{
  "train_examples": 39062,
  "hop_length": 160,
  "win_length": 512,
  "depths": [4, 8, 4],
  "optimizer": "soap",
  "beta1": 0.9,
  "shampoo_beta": 0.95,
  "eps": 1e-08,
  "max_precond_dim": 512,
  "steps": 14200,
  "batch_size": 128,
  "warmup_steps": 1420,
  "weight_decay": 0.03
}
Rows from block 9 of a small self-supervised audio encoder (BEST-RQ), named by matrix and row number. Rows with one number belong to one channel. Each number is 200 + 30 x the weight over its row's rms, rounded and kept within 0 to 999. All counts start at 0. After the name is the row's rms in percent of the matrix's.
After each channel's rows are labels from the 100 clips, of 14976, where the channel reaches its highest value: "responds to" is what is common among them. Only what is clearly more common there than usual is listed. The data: synthesized solo parts of chorales (CocoChorales). In brackets: how many of the 100.
# convs0: first width-5 conv (model.blocks.9.convs.0.weight, 144x144x5, each kernel summed), inputs 0-143
# convs1: second width-5 conv (model.blocks.9.convs.1.weight, 144x144x5, transposed, each kernel summed), outputs 0-143

convs0.38,085,193,194,213,182,114,165,231,213,207,218,166,246,195,153,203,200,209,208,221,214,153,138,227,231,193,229,161,227,150,215,233,188,206,213,227,193,191,177,199,284,171,204,243,194,192,218,208,194,198,173,187,149,184,181,175,243,204,204,178,230,274,233,182,133,111,211,224,186,192,155,215,211,223,158,226,239,237,207,201,211,177,150,228,218,191,206,192,173,210,182,191,201,207,177,164,178,204,250,205,259,192,212,211,224,161,193,194,194,186,181,135,210,189,167,234,235,220,238,215,189,246,194,219,207,179,235,249,183,202,195,196,237,161,220,193,194,244,242,177,257,250,167,181,215
convs1.38,077,202,234,150,173,198,231,255,196,230,158,166,198,192,206,207,229,203,179,185,254,217,195,200,194,260,184,246,187,230,164,229,207,199,114,243,186,214,205,236,226,210,198,210,179,115,203,219,251,206,216,216,170,214,182,204,235,172,233,208,227,187,176,184,213,157,154,229,216,193,181,195,237,186,214,195,201,217,181,199,233,184,230,180,189,193,175,201,188,214,168,238,247,185,253,160,153,149,219,131,171,218,178,202,168,222,225,174,202,183,215,154,177,194,216,212,192,270,208,237,211,234,178,213,252,205,207,230,140,166,221,180,180,152,214,216,208,150,232,156,267,171,192,256,193
responds to: cello (92); note B3 (78); note A#3 (41); note C#4 (38)

convs0.109,088,183,146,212,164,169,214,185,184,204,248,232,195,174,211,232,162,247,175,164,200,232,171,262,208,214,197,171,198,192,219,144,199,228,210,186,210,207,231,157,211,176,137,210,221,207,190,244,206,192,169,199,112,238,176,182,224,222,203,173,250,223,217,106,187,162,216,219,226,178,184,220,214,199,193,173,214,210,168,175,194,173,223,180,206,194,161,174,186,174,255,196,198,201,157,232,241,234,192,259,234,172,245,227,226,218,242,217,164,193,214,197,211,144,275,225,184,204,204,204,132,205,172,148,190,201,178,180,226,225,195,227,232,210,223,203,203,262,198,176,242,176,246,175,219
convs1.109,081,153,191,212,199,201,187,169,187,179,230,196,195,207,206,204,177,175,196,165,206,196,271,249,174,200,191,230,173,142,230,173,167,236,227,253,188,190,191,189,192,257,203,173,188,228,195,193,288,156,196,233,210,266,210,160,218,220,187,206,211,198,198,195,222,212,242,227,173,187,182,208,234,160,233,243,170,222,224,210,198,231,233,203,221,220,206,250,202,214,205,213,171,273,195,169,207,175,133,203,187,237,165,217,175,156,203,233,169,229,209,232,189,245,169,204,188,168,154,238,244,243,258,231,206,268,178,201,185,221,217,185,179,190,183,140,248,210,163,237,231,212,267,190,214
responds to: note A3 (32); cello (29); bassoon (27)

convs0.92,081,250,248,226,187,175,207,166,191,233,225,223,223,192,140,178,203,213,173,187,184,186,175,230,232,220,206,244,243,196,178,187,186,143,176,188,232,149,141,221,211,236,182,246,241,207,209,192,158,167,185,215,183,210,185,222,209,183,152,234,147,243,243,192,164,171,201,260,221,240,201,176,276,197,172,187,224,215,199,199,192,164,151,204,237,207,180,225,190,139,190,136,180,201,195,228,225,227,207,192,262,219,220,208,190,205,152,208,216,189,197,141,263,209,212,229,218,169,219,202,200,191,193,221,254,211,169,180,122,173,209,185,233,228,167,135,201,222,239,231,192,164,207,184,194
convs1.92,084,213,182,197,205,212,250,231,185,229,139,163,212,206,208,204,223,217,199,233,171,208,216,228,180,200,140,200,191,201,148,176,186,231,252,181,265,181,181,139,160,178,186,224,290,255,201,187,233,204,225,154,195,212,190,260,233,212,203,203,177,211,237,195,143,224,210,205,159,191,103,156,191,186,224,189,201,199,252,188,178,206,247,215,179,199,206,254,244,208,142,230,172,223,197,204,208,218,189,201,181,209,206,232,255,202,207,191,195,224,219,158,205,180,212,197,225,210,194,190,194,151,196,232,238,199,188,218,173,197,283,213,173,172,204,197,223,236,208,189,145,251,217,206,147
responds to: violin (52)

convs0.3,087,221,183,177,163,175,197,201,188,229,224,258,187,250,159,204,192,186,198,166,196,225,151,245,210,248,229,172,246,128,194,200,228,200,182,224,172,215,256,251,231,202,227,218,200,200,193,175,156,238,143,216,122,221,179,220,183,242,185,208,228,175,211,142,169,147,202,180,161,217,179,217,194,224,179,239,220,152,185,213,180,161,199,226,208,199,185,208,218,171,257,175,182,240,129,211,199,205,176,183,180,216,221,219,182,192,205,239,226,228,181,170,226,151,199,228,190,219,155,196,194,204,210,195,173,210,285,196,163,279,208,241,203,153,203,167,187,225,252,205,211,169,195,182,195
convs1.3,095,178,218,226,267,226,213,129,216,246,186,155,255,193,140,174,196,165,170,192,174,192,178,263,237,255,203,189,202,257,224,170,215,226,176,230,222,215,213,197,221,151,166,252,239,215,244,222,228,218,215,181,185,232,225,197,197,232,250,170,165,202,230,190,243,179,210,225,193,138,179,214,154,188,224,200,184,218,176,200,214,172,224,176,209,224,168,197,239,206,198,260,180,258,234,213,244,245,155,200,167,212,208,192,224,219,153,205,196,200,165,161,205,217,192,206,229,200,190,189,186,182,190,188,141,161,192,186,198,179,269,231,221,172,176,169,197,236,164,223,253,188,152,179,220
responds to: cello (81); note A#3 (75); note C4 (42); note G#3 (34)

convs0.105,115,164,182,186,230,166,187,205,188,190,244,200,287,257,200,193,183,211,241,195,207,228,220,192,274,226,206,198,220,163,225,181,141,206,130,139,137,207,196,194,172,196,208,212,219,215,160,229,206,245,261,192,226,171,132,169,195,162,204,239,212,228,274,209,179,205,154,211,192,190,184,189,181,195,148,195,185,240,229,210,189,237,196,200,195,180,213,254,196,205,220,195,203,199,230,184,206,210,166,225,170,207,131,207,225,185,179,187,190,185,262,218,227,194,174,234,182,205,188,205,193,161,214,148,225,239,147,200,224,173,256,166,176,187,168,254,222,240,204,186,217,227,228,185,168
convs1.105,127,234,221,211,162,217,224,188,212,175,267,166,126,256,192,201,164,192,244,203,221,218,161,197,198,209,171,207,195,193,208,196,194,191,209,251,161,216,202,248,223,193,170,238,209,238,189,189,161,196,159,118,243,180,184,240,203,209,220,166,212,162,238,200,166,191,204,214,238,219,188,180,230,184,195,208,244,170,241,231,162,210,194,212,213,248,192,218,175,163,242,194,210,224,159,222,218,241,223,243,214,212,138,187,198,189,195,211,166,257,259,144,250,219,159,209,195,188,216,248,182,231,200,215,203,188,199,215,196,193,225,234,173,226,219,253,231,268,272,156,166,170,224,228,184
responds to: violin (55); note F#5 (37); bassoon (29)

convs0.21,124,220,203,208,212,144,238,190,257,203,177,249,241,163,180,228,197,218,187,215,201,157,224,175,209,176,255,216,148,246,218,191,172,218,195,191,205,174,222,118,217,237,184,220,196,187,161,184,238,167,224,194,258,216,187,189,216,219,220,191,133,215,166,225,234,183,197,197,209,234,211,218,225,200,196,173,205,208,194,202,198,189,204,172,153,205,253,169,223,137,204,228,233,233,202,189,193,178,177,232,169,199,123,187,231,133,275,190,186,188,212,180,222,246,229,244,263,202,138,170,234,177,210,181,200,173,192,194,265,160,182,154,207,198,179,168,202,222,177,246,196,166,214,195,168
convs1.21,123,213,227,152,181,207,196,175,162,204,176,184,233,184,153,195,210,240,212,216,229,198,120,178,207,194,252,211,212,242,177,179,231,175,176,216,211,218,184,209,233,217,199,245,204,184,210,241,187,173,204,227,161,185,177,179,235,175,210,240,222,211,191,215,193,169,184,157,165,197,186,263,161,211,188,176,170,172,254,179,174,167,191,223,176,239,174,182,172,255,135,235,175,235,131,188,229,238,156,172,220,253,184,136,156,118,163,166,209,202,201,241,188,174,196,180,174,212,200,216,183,212,219,278,221,180,212,207,196,171,201,195,159,239,172,189,217,230,164,196,203,138,233,218,213
responds to: violin (63); note C5 (57); clarinet (28)

convs0.51,092,217,164,230,164,189,188,188,174,160,202,164,137,210,163,246,197,171,282,171,190,165,178,218,231,199,213,184,177,171,222,247,220,294,212,195,134,213,220,203,159,236,186,258,217,180,219,228,152,256,191,288,201,192,205,213,197,263,203,185,189,175,204,243,202,233,198,178,230,176,207,209,166,145,167,222,222,188,184,193,145,215,226,173,204,199,193,195,187,202,193,244,185,157,204,189,195,188,148,185,237,250,190,182,176,189,179,209,207,201,240,253,208,172,198,154,208,193,178,190,165,179,188,199,203,193,244,172,148,279,171,183,208,232,204,175,210,200,199,187,217,179,174,234,221
convs1.51,094,198,195,146,222,241,132,223,200,178,204,176,206,249,207,184,182,222,164,180,211,251,186,124,214,207,216,228,183,197,191,223,154,158,181,211,166,187,160,172,245,220,245,156,185,167,192,162,161,205,234,217,181,255,214,178,174,205,173,182,165,142,165,243,186,192,215,178,226,177,175,222,201,202,205,161,163,231,202,222,249,177,108,224,200,194,140,198,222,222,177,197,174,143,221,156,190,226,230,201,186,166,243,172,192,265,134,166,235,199,246,183,220,207,213,197,210,169,174,245,209,163,204,198,205,176,202,242,199,199,181,236,241,194,172,215,160,217,225,194,195,191,170,188,159
responds to: note A3 (46); cello (39); note B3 (27); clarinet (25)

convs0.15,098,225,112,210,219,194,237,236,184,207,222,240,233,195,183,226,183,209,178,236,182,173,172,189,193,166,130,171,154,186,176,207,229,163,232,172,153,180,191,174,224,206,222,185,143,125,204,267,195,195,241,189,200,300,222,252,245,227,233,188,163,228,205,188,188,245,229,163,141,229,202,171,226,212,205,235,267,211,240,184,220,207,229,216,250,194,216,218,174,204,212,183,195,186,152,171,178,206,213,207,186,191,187,173,232,165,182,260,233,174,202,171,164,202,212,144,181,201,219,189,176,178,193,198,209,186,217,202,200,243,181,214,189,225,221,208,183,224,213,165,197,215,153,175,245
convs1.15,104,172,175,195,221,226,149,243,189,158,247,168,190,200,172,200,158,161,240,220,137,217,200,151,245,183,209,141,201,200,199,166,239,224,164,170,182,196,181,229,176,201,216,219,198,209,214,215,155,197,185,126,197,178,149,167,212,161,258,198,186,185,146,156,209,237,221,192,206,234,195,197,230,171,222,219,221,194,163,166,165,192,157,176,144,187,162,210,200,166,260,230,212,171,252,222,200,254,161,179,153,225,175,152,199,172,230,211,195,212,171,229,235,197,185,200,193,241,257,162,162,159,206,199,156,214,211,200,197,215,206,175,175,171,138,207,181,217,168,246,196,197,212,180,152
responds to: note C#4 (48); note B3 (33); note D4 (31); viola (25)

convs0.54,099,209,191,222,139,206,210,192,183,230,197,165,216,181,187,193,188,182,224,138,185,155,189,253,196,228,167,179,218,161,144,206,217,190,180,147,170,177,206,206,158,166,261,192,232,255,196,202,185,173,172,213,189,168,191,202,195,207,213,182,258,205,204,214,180,219,235,166,173,200,220,200,251,160,187,278,215,179,211,211,208,295,208,192,204,263,172,219,233,119,181,206,230,192,180,245,196,224,162,222,203,237,165,168,187,160,176,229,213,204,195,184,181,206,208,163,253,152,206,248,175,204,282,214,190,208,232,189,201,232,198,221,202,180,242,219,182,247,214,237,229,175,187,158,221
convs1.54,104,197,166,240,206,182,205,186,167,161,283,198,215,159,178,201,185,260,230,239,176,177,192,189,227,161,215,179,183,211,231,173,222,211,221,206,238,239,186,198,191,205,202,196,208,195,168,141,226,172,192,166,206,204,203,202,201,200,202,181,203,231,262,194,165,202,194,169,186,156,242,212,208,163,218,163,199,241,191,231,200,184,261,166,154,202,197,204,180,192,237,240,170,249,178,213,270,173,272,181,120,191,196,192,211,226,189,224,217,226,206,249,210,299,216,185,237,212,177,230,194,225,178,207,230,264,189,205,247,197,229,202,177,179,200,199,241,226,280,172,196,213,164,187,222
responds to: note G3 (63); tuba (63); note A3 (39); note C4 (37)

convs0.47,124,196,170,229,178,177,183,213,222,213,277,243,170,201,217,151,213,186,168,136,224,192,209,190,191,240,232,211,155,151,253,211,270,203,223,191,221,205,180,191,161,205,187,174,190,211,192,194,244,206,161,187,289,215,174,216,230,202,189,199,179,172,173,157,183,224,191,198,211,167,285,214,152,234,190,245,231,171,229,174,148,206,218,218,150,185,246,167,238,180,172,192,209,186,207,193,181,190,221,181,209,232,183,214,178,200,191,195,246,187,252,174,203,199,225,170,162,238,163,232,268,165,214,175,209,178,193,153,175,134,206,197,196,207,252,171,201,198,204,170,211,241,231,248,211
convs1.47,122,163,201,175,237,253,228,190,216,206,151,219,192,160,199,203,163,220,233,213,222,218,259,165,175,249,216,170,192,253,215,210,196,140,204,274,236,216,193,249,221,168,244,234,208,188,216,177,224,175,151,171,192,155,221,176,177,185,253,227,163,210,152,190,227,205,225,181,181,223,123,209,197,225,191,249,210,167,137,158,225,203,160,225,207,188,223,139,224,254,163,185,200,162,171,179,197,172,191,197,201,188,180,206,244,193,184,141,204,155,164,135,207,191,225,179,181,188,254,160,199,187,200,181,203,151,223,171,182,210,249,212,212,174,207,218,165,205,190,165,226,211,181,221,211
responds to: viola (68); note G4 (33); note C#5 (27)

convs0.95,095,197,211,216,113,207,202,220,177,225,265,216,186,158,171,169,176,234,215,169,150,176,192,239,227,218,184,225,204,208,175,228,235,186,223,234,177,183,158,199,194,177,256,229,157,179,214,149,151,165,165,218,225,203,217,215,244,210,167,231,273,181,233,257,185,233,184,145,243,170,220,186,227,213,146,228,222,180,212,232,203,191,207,187,188,210,207,140,195,212,234,244,186,227,182,214,218,236,211,202,241,174,211,153,196,232,194,247,189,181,234,194,125,158,167,218,199,245,209,225,194,230,257,203,206,195,218,198,233,194,189,219,150,197,161,218,197,166,182,183,164,212,131,205,179
convs1.95,096,212,166,197,142,152,130,174,156,150,211,196,235,221,240,226,227,247,252,208,228,181,213,224,129,174,169,154,190,198,235,260,195,196,184,191,243,241,195,214,146,213,230,158,192,181,186,182,225,172,169,226,210,165,173,243,140,181,230,232,194,230,231,171,212,188,249,178,199,196,203,223,207,224,217,224,185,175,188,222,168,210,234,191,172,175,189,161,226,190,183,182,211,176,215,199,167,197,232,243,189,211,222,147,160,177,188,212,218,195,229,262,253,209,153,187,247,194,182,186,157,195,201,150,181,195,210,170,181,279,180,191,188,209,203,210,229,258,230,204,160,158,222,162,198
responds to: violin (43); note F4 (27)

convs0.91,093,197,201,165,224,139,218,171,232,216,225,208,160,213,172,189,213,179,245,189,205,167,207,214,176,222,210,212,193,167,194,216,270,179,167,217,138,189,268,203,198,193,182,212,212,236,166,251,186,222,139,246,218,204,194,247,241,242,162,228,255,184,203,187,203,175,220,174,224,232,232,170,181,167,187,212,232,143,209,212,157,170,215,168,205,215,179,209,194,149,247,234,145,192,171,183,269,228,214,168,189,215,200,185,111,205,244,226,228,206,199,170,154,205,217,202,189,189,195,212,169,189,220,235,175,244,138,211,254,245,208,217,202,216,223,179,191,210,215,199,211,132,159,197,179
convs1.91,083,208,207,174,180,234,234,196,200,207,209,197,253,169,174,156,220,191,160,226,234,212,207,210,123,177,179,169,171,200,125,236,219,154,179,176,149,173,185,183,215,215,145,225,157,196,180,210,199,206,214,171,176,222,231,221,200,162,223,178,202,213,177,203,215,189,135,157,174,233,188,224,190,210,248,224,202,186,232,202,173,182,192,233,194,225,185,219,211,192,226,166,196,202,176,184,182,189,217,196,139,170,196,161,184,203,187,175,160,155,181,196,185,183,200,207,218,232,233,197,213,166,213,180,210,160,265,208,125,131,157,146,228,230,240,205,160,151,192,139,213,164,166,129,145
responds to: note G4 (37); note A4 (35); viola (25)

convs0.0,121,192,203,190,174,229,256,210,155,229,162,187,179,166,194,246,235,226,234,166,216,166,226,220,193,243,197,207,215,198,172,208,194,251,136,196,227,210,144,211,222,232,162,181,194,188,189,188,236,211,228,235,283,193,189,196,239,189,203,158,195,209,209,239,155,210,214,207,147,222,195,188,201,195,192,182,176,189,195,173,282,150,174,235,222,130,204,187,223,223,243,139,184,139,228,235,207,254,166,185,198,180,165,220,219,225,173,174,186,204,194,217,186,155,219,204,172,227,226,213,186,166,190,189,212,242,183,171,147,162,224,243,198,198,190,210,163,183,229,163,209,190,215,177,294
convs1.0,122,200,195,195,166,193,191,209,165,224,198,185,181,209,214,278,216,174,197,150,217,200,217,229,210,191,177,170,221,224,213,166,181,202,184,197,228,226,210,211,145,193,154,207,165,168,193,184,125,189,201,203,217,206,220,182,266,218,232,202,177,205,156,211,226,194,229,228,188,239,264,181,158,263,183,166,163,181,191,218,191,114,232,231,187,193,204,182,202,219,225,255,224,151,205,229,213,155,201,242,259,192,247,182,187,206,207,243,185,227,191,162,202,217,161,191,202,221,235,173,215,251,230,223,152,226,170,169,209,262,202,241,177,235,276,266,175,208,226,190,218,195,213,248,208
responds to: violin (39); note G5 (37); note E4 (31); clarinet (31)

convs0.37,081,180,178,237,153,200,196,193,144,192,193,152,206,212,211,189,187,171,182,156,239,185,178,277,210,264,183,178,234,293,203,212,211,191,191,186,221,226,207,183,185,171,183,176,216,230,169,214,161,257,192,194,191,148,212,238,209,220,208,168,183,252,222,207,158,134,203,234,187,211,236,187,185,187,150,188,207,190,201,204,211,200,190,208,210,228,195,199,179,221,223,197,150,211,153,203,267,247,183,274,163,233,226,197,213,181,175,219,162,135,231,230,203,216,157,179,173,190,208,218,223,188,238,234,261,204,194,195,244,236,201,214,168,202,161,222,200,238,189,232,218,161,208,137,155
convs1.37,083,203,134,190,148,150,242,214,237,210,206,192,199,182,219,195,198,202,238,175,178,186,177,211,231,232,193,180,210,192,170,201,224,204,239,238,214,220,231,277,208,157,168,214,202,160,185,170,182,211,193,231,180,219,178,212,222,208,146,193,253,265,215,216,165,168,253,225,234,214,200,231,239,181,202,168,207,227,145,160,192,235,175,232,206,209,141,150,186,143,216,186,171,230,194,181,162,149,212,194,189,163,203,206,236,214,259,163,175,232,149,179,234,180,183,172,214,224,198,201,233,199,235,164,223,248,219,200,227,144,182,176,153,178,166,231,259,165,221,227,227,201,260,196,214
responds to: violin (98); note F5 (93); note D#5 (41); note F#5 (38)

convs0.39,090,240,161,252,207,142,170,164,173,211,211,199,210,183,194,237,177,194,148,220,233,185,195,213,195,235,197,181,183,202,172,264,171,196,212,216,142,213,205,226,220,244,149,211,154,188,167,157,217,203,179,207,187,187,171,234,218,213,180,213,253,191,257,201,218,214,175,208,134,173,209,212,281,206,181,218,185,158,229,187,178,185,198,216,157,196,210,191,169,128,133,205,181,262,176,247,229,234,209,197,204,260,231,195,209,216,158,186,235,217,224,165,207,158,217,199,164,244,211,188,213,209,216,181,189,209,215,208,194,207,210,237,115,207,243,239,204,207,258,202,179,202,169,253,227
convs1.39,092,193,189,212,304,218,187,234,194,183,154,203,261,207,181,187,223,220,201,197,178,199,269,169,207,198,247,237,157,177,200,251,241,172,178,205,223,197,213,248,167,225,220,156,191,178,196,212,178,182,160,148,225,133,204,202,193,160,244,213,211,149,208,235,211,225,192,219,199,182,224,217,195,191,171,251,212,168,166,201,185,213,133,139,237,206,193,208,159,165,196,212,158,186,186,194,229,259,222,220,204,150,237,210,208,186,169,176,198,181,193,175,238,246,208,213,160,198,230,226,144,219,195,166,170,163,171,238,212,217,160,167,205,197,174,250,224,232,226,226,187,226,171,154,176
responds to: violin (44); note D#5 (38); note E5 (35); note F#5 (26)

convs0.8,103,215,214,175,207,179,222,164,169,153,182,189,247,187,231,232,184,242,219,168,221,154,181,257,222,186,265,134,169,183,208,195,194,265,190,162,188,176,201,220,275,195,274,189,214,172,136,180,202,163,176,199,120,222,203,204,176,239,251,185,212,244,200,171,238,180,198,195,205,148,222,195,198,218,188,210,205,166,160,172,204,219,198,196,213,167,222,196,161,159,213,188,210,204,161,187,215,215,212,194,237,213,182,220,246,191,178,265,234,279,230,181,170,218,167,200,169,207,167,185,190,165,185,236,175,202,179,205,234,182,191,231,199,217,202,175,136,179,239,217,236,231,193,205,156
convs1.8,113,215,195,264,191,195,173,213,223,171,190,177,164,190,195,202,237,219,204,237,207,161,156,183,209,244,189,188,232,249,212,210,266,198,189,225,197,201,211,157,245,188,200,250,238,255,217,246,147,248,229,254,228,181,234,252,204,214,194,153,205,216,170,232,212,176,162,157,207,149,169,215,207,180,220,188,181,200,206,242,165,119,208,181,229,194,208,200,241,226,222,232,180,181,208,211,229,219,189,218,210,263,270,191,219,288,197,162,243,220,226,177,239,197,222,176,185,236,208,255,179,215,168,266,185,179,207,199,197,200,213,234,212,249,184,195,183,173,157,192,196,209,211,174,218
responds to: cello (94); note A3 (61); note A#3 (48); note G#3 (45)

convs0.55,118,155,216,219,183,214,168,198,235,187,276,169,159,227,193,216,159,173,167,183,216,262,166,198,241,170,240,222,260,214,204,184,170,168,224,179,162,177,237,214,171,199,222,202,148,224,176,137,215,207,193,243,241,242,192,184,201,160,221,191,220,177,198,229,206,181,205,270,235,172,257,207,222,206,237,181,215,225,200,206,168,210,211,197,247,170,185,233,173,171,185,190,209,172,187,217,224,190,198,226,190,251,112,174,189,203,197,207,286,186,166,180,186,227,212,189,236,216,233,197,223,178,191,183,212,176,196,186,187,148,256,193,184,196,239,178,197,234,131,212,165,142,247,208,200
convs1.55,106,213,202,178,188,220,189,134,210,241,193,214,141,192,223,185,184,235,194,206,240,178,215,215,157,215,187,198,180,231,228,208,180,191,205,219,184,229,179,193,181,235,227,175,252,162,239,184,197,239,193,143,177,228,229,231,165,150,214,243,175,177,229,200,227,168,196,197,232,213,202,218,198,227,216,162,177,148,142,221,156,187,142,208,147,250,213,214,183,205,158,152,196,208,205,149,203,213,208,165,171,215,180,220,135,195,204,121,176,185,192,205,231,181,180,210,163,183,264,189,199,225,198,163,195,173,223,180,177,221,188,203,246,223,202,307,159,174,167,239,245,196,165,167,206
responds to: viola (71); note F4 (30)

convs0.94,119,170,184,190,167,196,201,214,190,211,189,203,159,201,216,237,189,187,193,187,226,169,167,207,228,247,243,170,153,248,181,216,253,257,226,178,219,190,177,250,186,169,181,236,136,227,186,176,173,188,224,138,207,145,220,162,185,159,170,181,264,226,222,221,249,246,191,186,186,167,251,181,174,214,240,228,176,162,164,219,212,199,188,176,179,190,207,241,158,209,201,262,203,232,196,214,209,199,190,197,156,238,173,199,231,201,167,233,225,157,227,185,267,201,238,145,194,202,204,204,203,176,217,215,198,208,214,214,183,252,226,162,171,223,186,188,204,180,231,251,186,195,121,242,132
convs1.94,112,209,183,141,227,197,235,183,170,234,219,213,203,149,183,217,161,222,253,195,192,219,240,167,179,226,213,222,230,238,149,204,182,246,218,197,233,199,187,271,211,216,176,222,203,172,165,180,162,192,264,257,185,192,266,176,165,177,185,215,145,180,220,157,216,183,215,197,171,199,203,153,259,199,197,171,206,252,196,194,265,191,156,234,268,158,174,179,214,199,211,136,156,211,204,140,176,191,222,187,188,213,233,199,233,264,145,189,252,196,203,213,239,259,193,199,185,193,222,205,201,198,183,185,250,189,232,175,198,182,213,218,169,212,192,222,245,202,183,223,177,224,181,195,170
responds to: double bass (72); note A#3 (58); note G#3 (35)

convs0.29,079,206,175,162,178,214,166,165,184,183,192,213,166,227,188,217,185,222,188,210,187,235,182,270,213,176,219,241,190,187,185,205,225,168,234,237,216,182,244,153,213,208,180,244,206,237,163,194,217,218,204,243,183,162,221,175,210,229,236,158,170,203,215,178,194,223,189,229,223,200,201,214,203,161,184,138,248,150,266,185,162,214,185,168,194,158,237,231,153,241,260,216,154,203,196,233,198,212,269,211,209,243,192,221,145,208,205,244,226,174,226,163,192,227,214,183,196,194,194,223,208,239,177,252,133,125,189,196,216,231,206,173,210,230,186,167,132,209,259,176,150,220,202,199,231
convs1.29,083,194,178,158,149,201,232,170,183,264,193,222,261,148,290,203,206,202,191,202,237,204,208,238,204,126,182,197,187,159,234,188,224,207,227,200,218,182,220,190,186,187,187,166,204,263,192,210,162,212,203,276,227,183,170,191,215,162,209,219,152,157,171,177,178,247,227,204,216,242,164,179,191,203,180,176,238,152,232,258,207,186,271,194,214,197,265,225,196,195,227,192,202,203,246,202,171,170,210,201,172,188,198,217,209,188,185,250,211,202,240,248,216,226,227,235,202,244,190,189,236,201,207,216,209,206,229,193,208,242,232,210,256,217,199,164,156,171,252,226,143,191,209,205,162
responds to: note A3 (47); bassoon (44); instrument: violin (41); note G#5 (33)

convs0.112,096,213,188,212,184,163,233,200,200,207,202,205,226,221,185,229,153,214,193,219,189,214,179,279,160,227,199,141,223,192,237,237,212,190,153,199,158,158,245,301,205,181,193,209,197,181,187,115,143,176,180,203,191,187,164,239,179,204,155,152,206,207,230,171,182,192,172,191,266,175,215,265,244,217,196,218,200,187,266,216,209,171,192,174,207,195,199,145,221,237,186,188,182,227,157,179,211,197,181,222,221,167,236,193,159,178,223,234,159,208,245,141,223,163,172,254,188,199,248,197,201,234,189,197,214,162,209,214,255,204,187,250,188,232,208,203,179,228,193,226,213,229,203,182,209
convs1.112,090,199,221,199,182,229,223,234,215,197,162,174,203,210,208,234,189,153,174,227,196,212,184,238,199,247,187,192,217,199,196,215,226,121,176,199,198,227,209,195,190,204,167,165,192,205,163,201,230,162,157,227,231,181,238,139,254,220,119,183,218,194,195,241,220,233,181,124,170,195,196,208,200,162,193,212,270,156,215,150,200,185,161,157,185,223,192,179,205,175,135,178,188,201,227,236,192,194,162,208,201,205,210,147,152,272,231,288,166,180,216,187,237,234,174,231,215,223,164,223,208,209,192,216,201,141,237,202,190,192,179,195,178,214,227,169,164,207,154,187,182,139,188,186,176
responds to: cello (96); note G#3 (54); note A3 (54); note A#3 (45)

convs0.34,099,264,240,207,182,192,197,183,223,211,176,210,233,167,217,235,241,164,199,165,199,227,144,280,191,231,199,215,208,213,171,245,213,146,174,193,230,169,223,213,192,164,186,144,209,225,222,166,190,210,267,213,239,213,132,135,206,189,171,171,208,193,265,180,191,156,195,140,172,199,200,215,203,167,178,187,166,214,178,222,156,145,158,187,174,161,163,184,175,178,239,235,140,189,174,204,213,189,179,199,223,192,228,237,192,228,247,197,185,224,213,187,237,241,200,213,199,206,204,259,217,204,192,156,227,191,179,207,228,204,185,207,160,200,199,176,156,260,237,216,252,193,177,243,174
convs1.34,097,187,203,217,210,218,207,182,274,165,210,221,235,229,229,250,265,247,156,198,215,225,175,200,228,151,190,217,200,177,258,296,192,141,175,201,201,193,224,161,205,142,179,215,210,237,232,193,194,178,196,169,200,239,236,152,262,213,214,181,206,203,202,179,172,220,197,237,213,203,182,188,200,207,186,187,129,202,224,237,201,152,225,208,191,198,226,202,218,190,235,173,186,240,221,173,253,212,210,206,203,198,168,229,191,173,256,212,213,205,194,208,231,233,260,223,139,187,160,234,213,192,195,184,134,137,236,201,205,191,227,221,155,194,175,239,199,205,237,227,160,178,208,249,215
responds to: viola (45); note D4 (34); note C#4 (32)

convs0.66,096,217,264,152,232,188,213,211,223,210,184,168,203,247,155,222,170,196,202,158,182,179,196,277,210,216,217,171,198,202,208,225,196,235,223,216,174,241,269,199,210,174,188,214,193,169,210,184,185,207,172,201,166,190,213,158,258,217,179,170,234,195,175,216,181,261,198,201,233,233,208,214,195,195,147,195,203,172,181,171,190,184,163,185,160,162,242,186,192,121,173,185,222,180,161,233,269,231,161,197,203,207,250,156,240,254,215,175,207,183,115,181,186,170,233,226,215,218,232,162,218,247,223,212,193,255,202,227,215,215,233,233,170,193,169,144,222,188,164,156,192,186,211,166,200
convs1.66,094,210,240,207,162,143,203,220,173,184,219,255,172,156,168,181,193,201,181,184,219,217,169,146,163,188,251,152,209,231,205,203,166,231,243,169,180,257,162,221,233,185,186,204,201,184,252,220,226,196,245,241,179,222,182,178,213,219,167,233,166,144,191,180,243,222,198,245,223,174,247,195,235,202,207,263,174,227,232,236,180,209,230,169,187,250,214,182,189,219,204,197,162,253,176,166,207,239,195,208,190,192,178,187,203,209,212,204,223,244,206,224,159,214,183,240,238,220,256,214,206,243,153,230,167,129,208,201,150,197,230,213,222,221,203,149,177,214,168,162,213,206,156,181,272
responds to: note C#4 (35)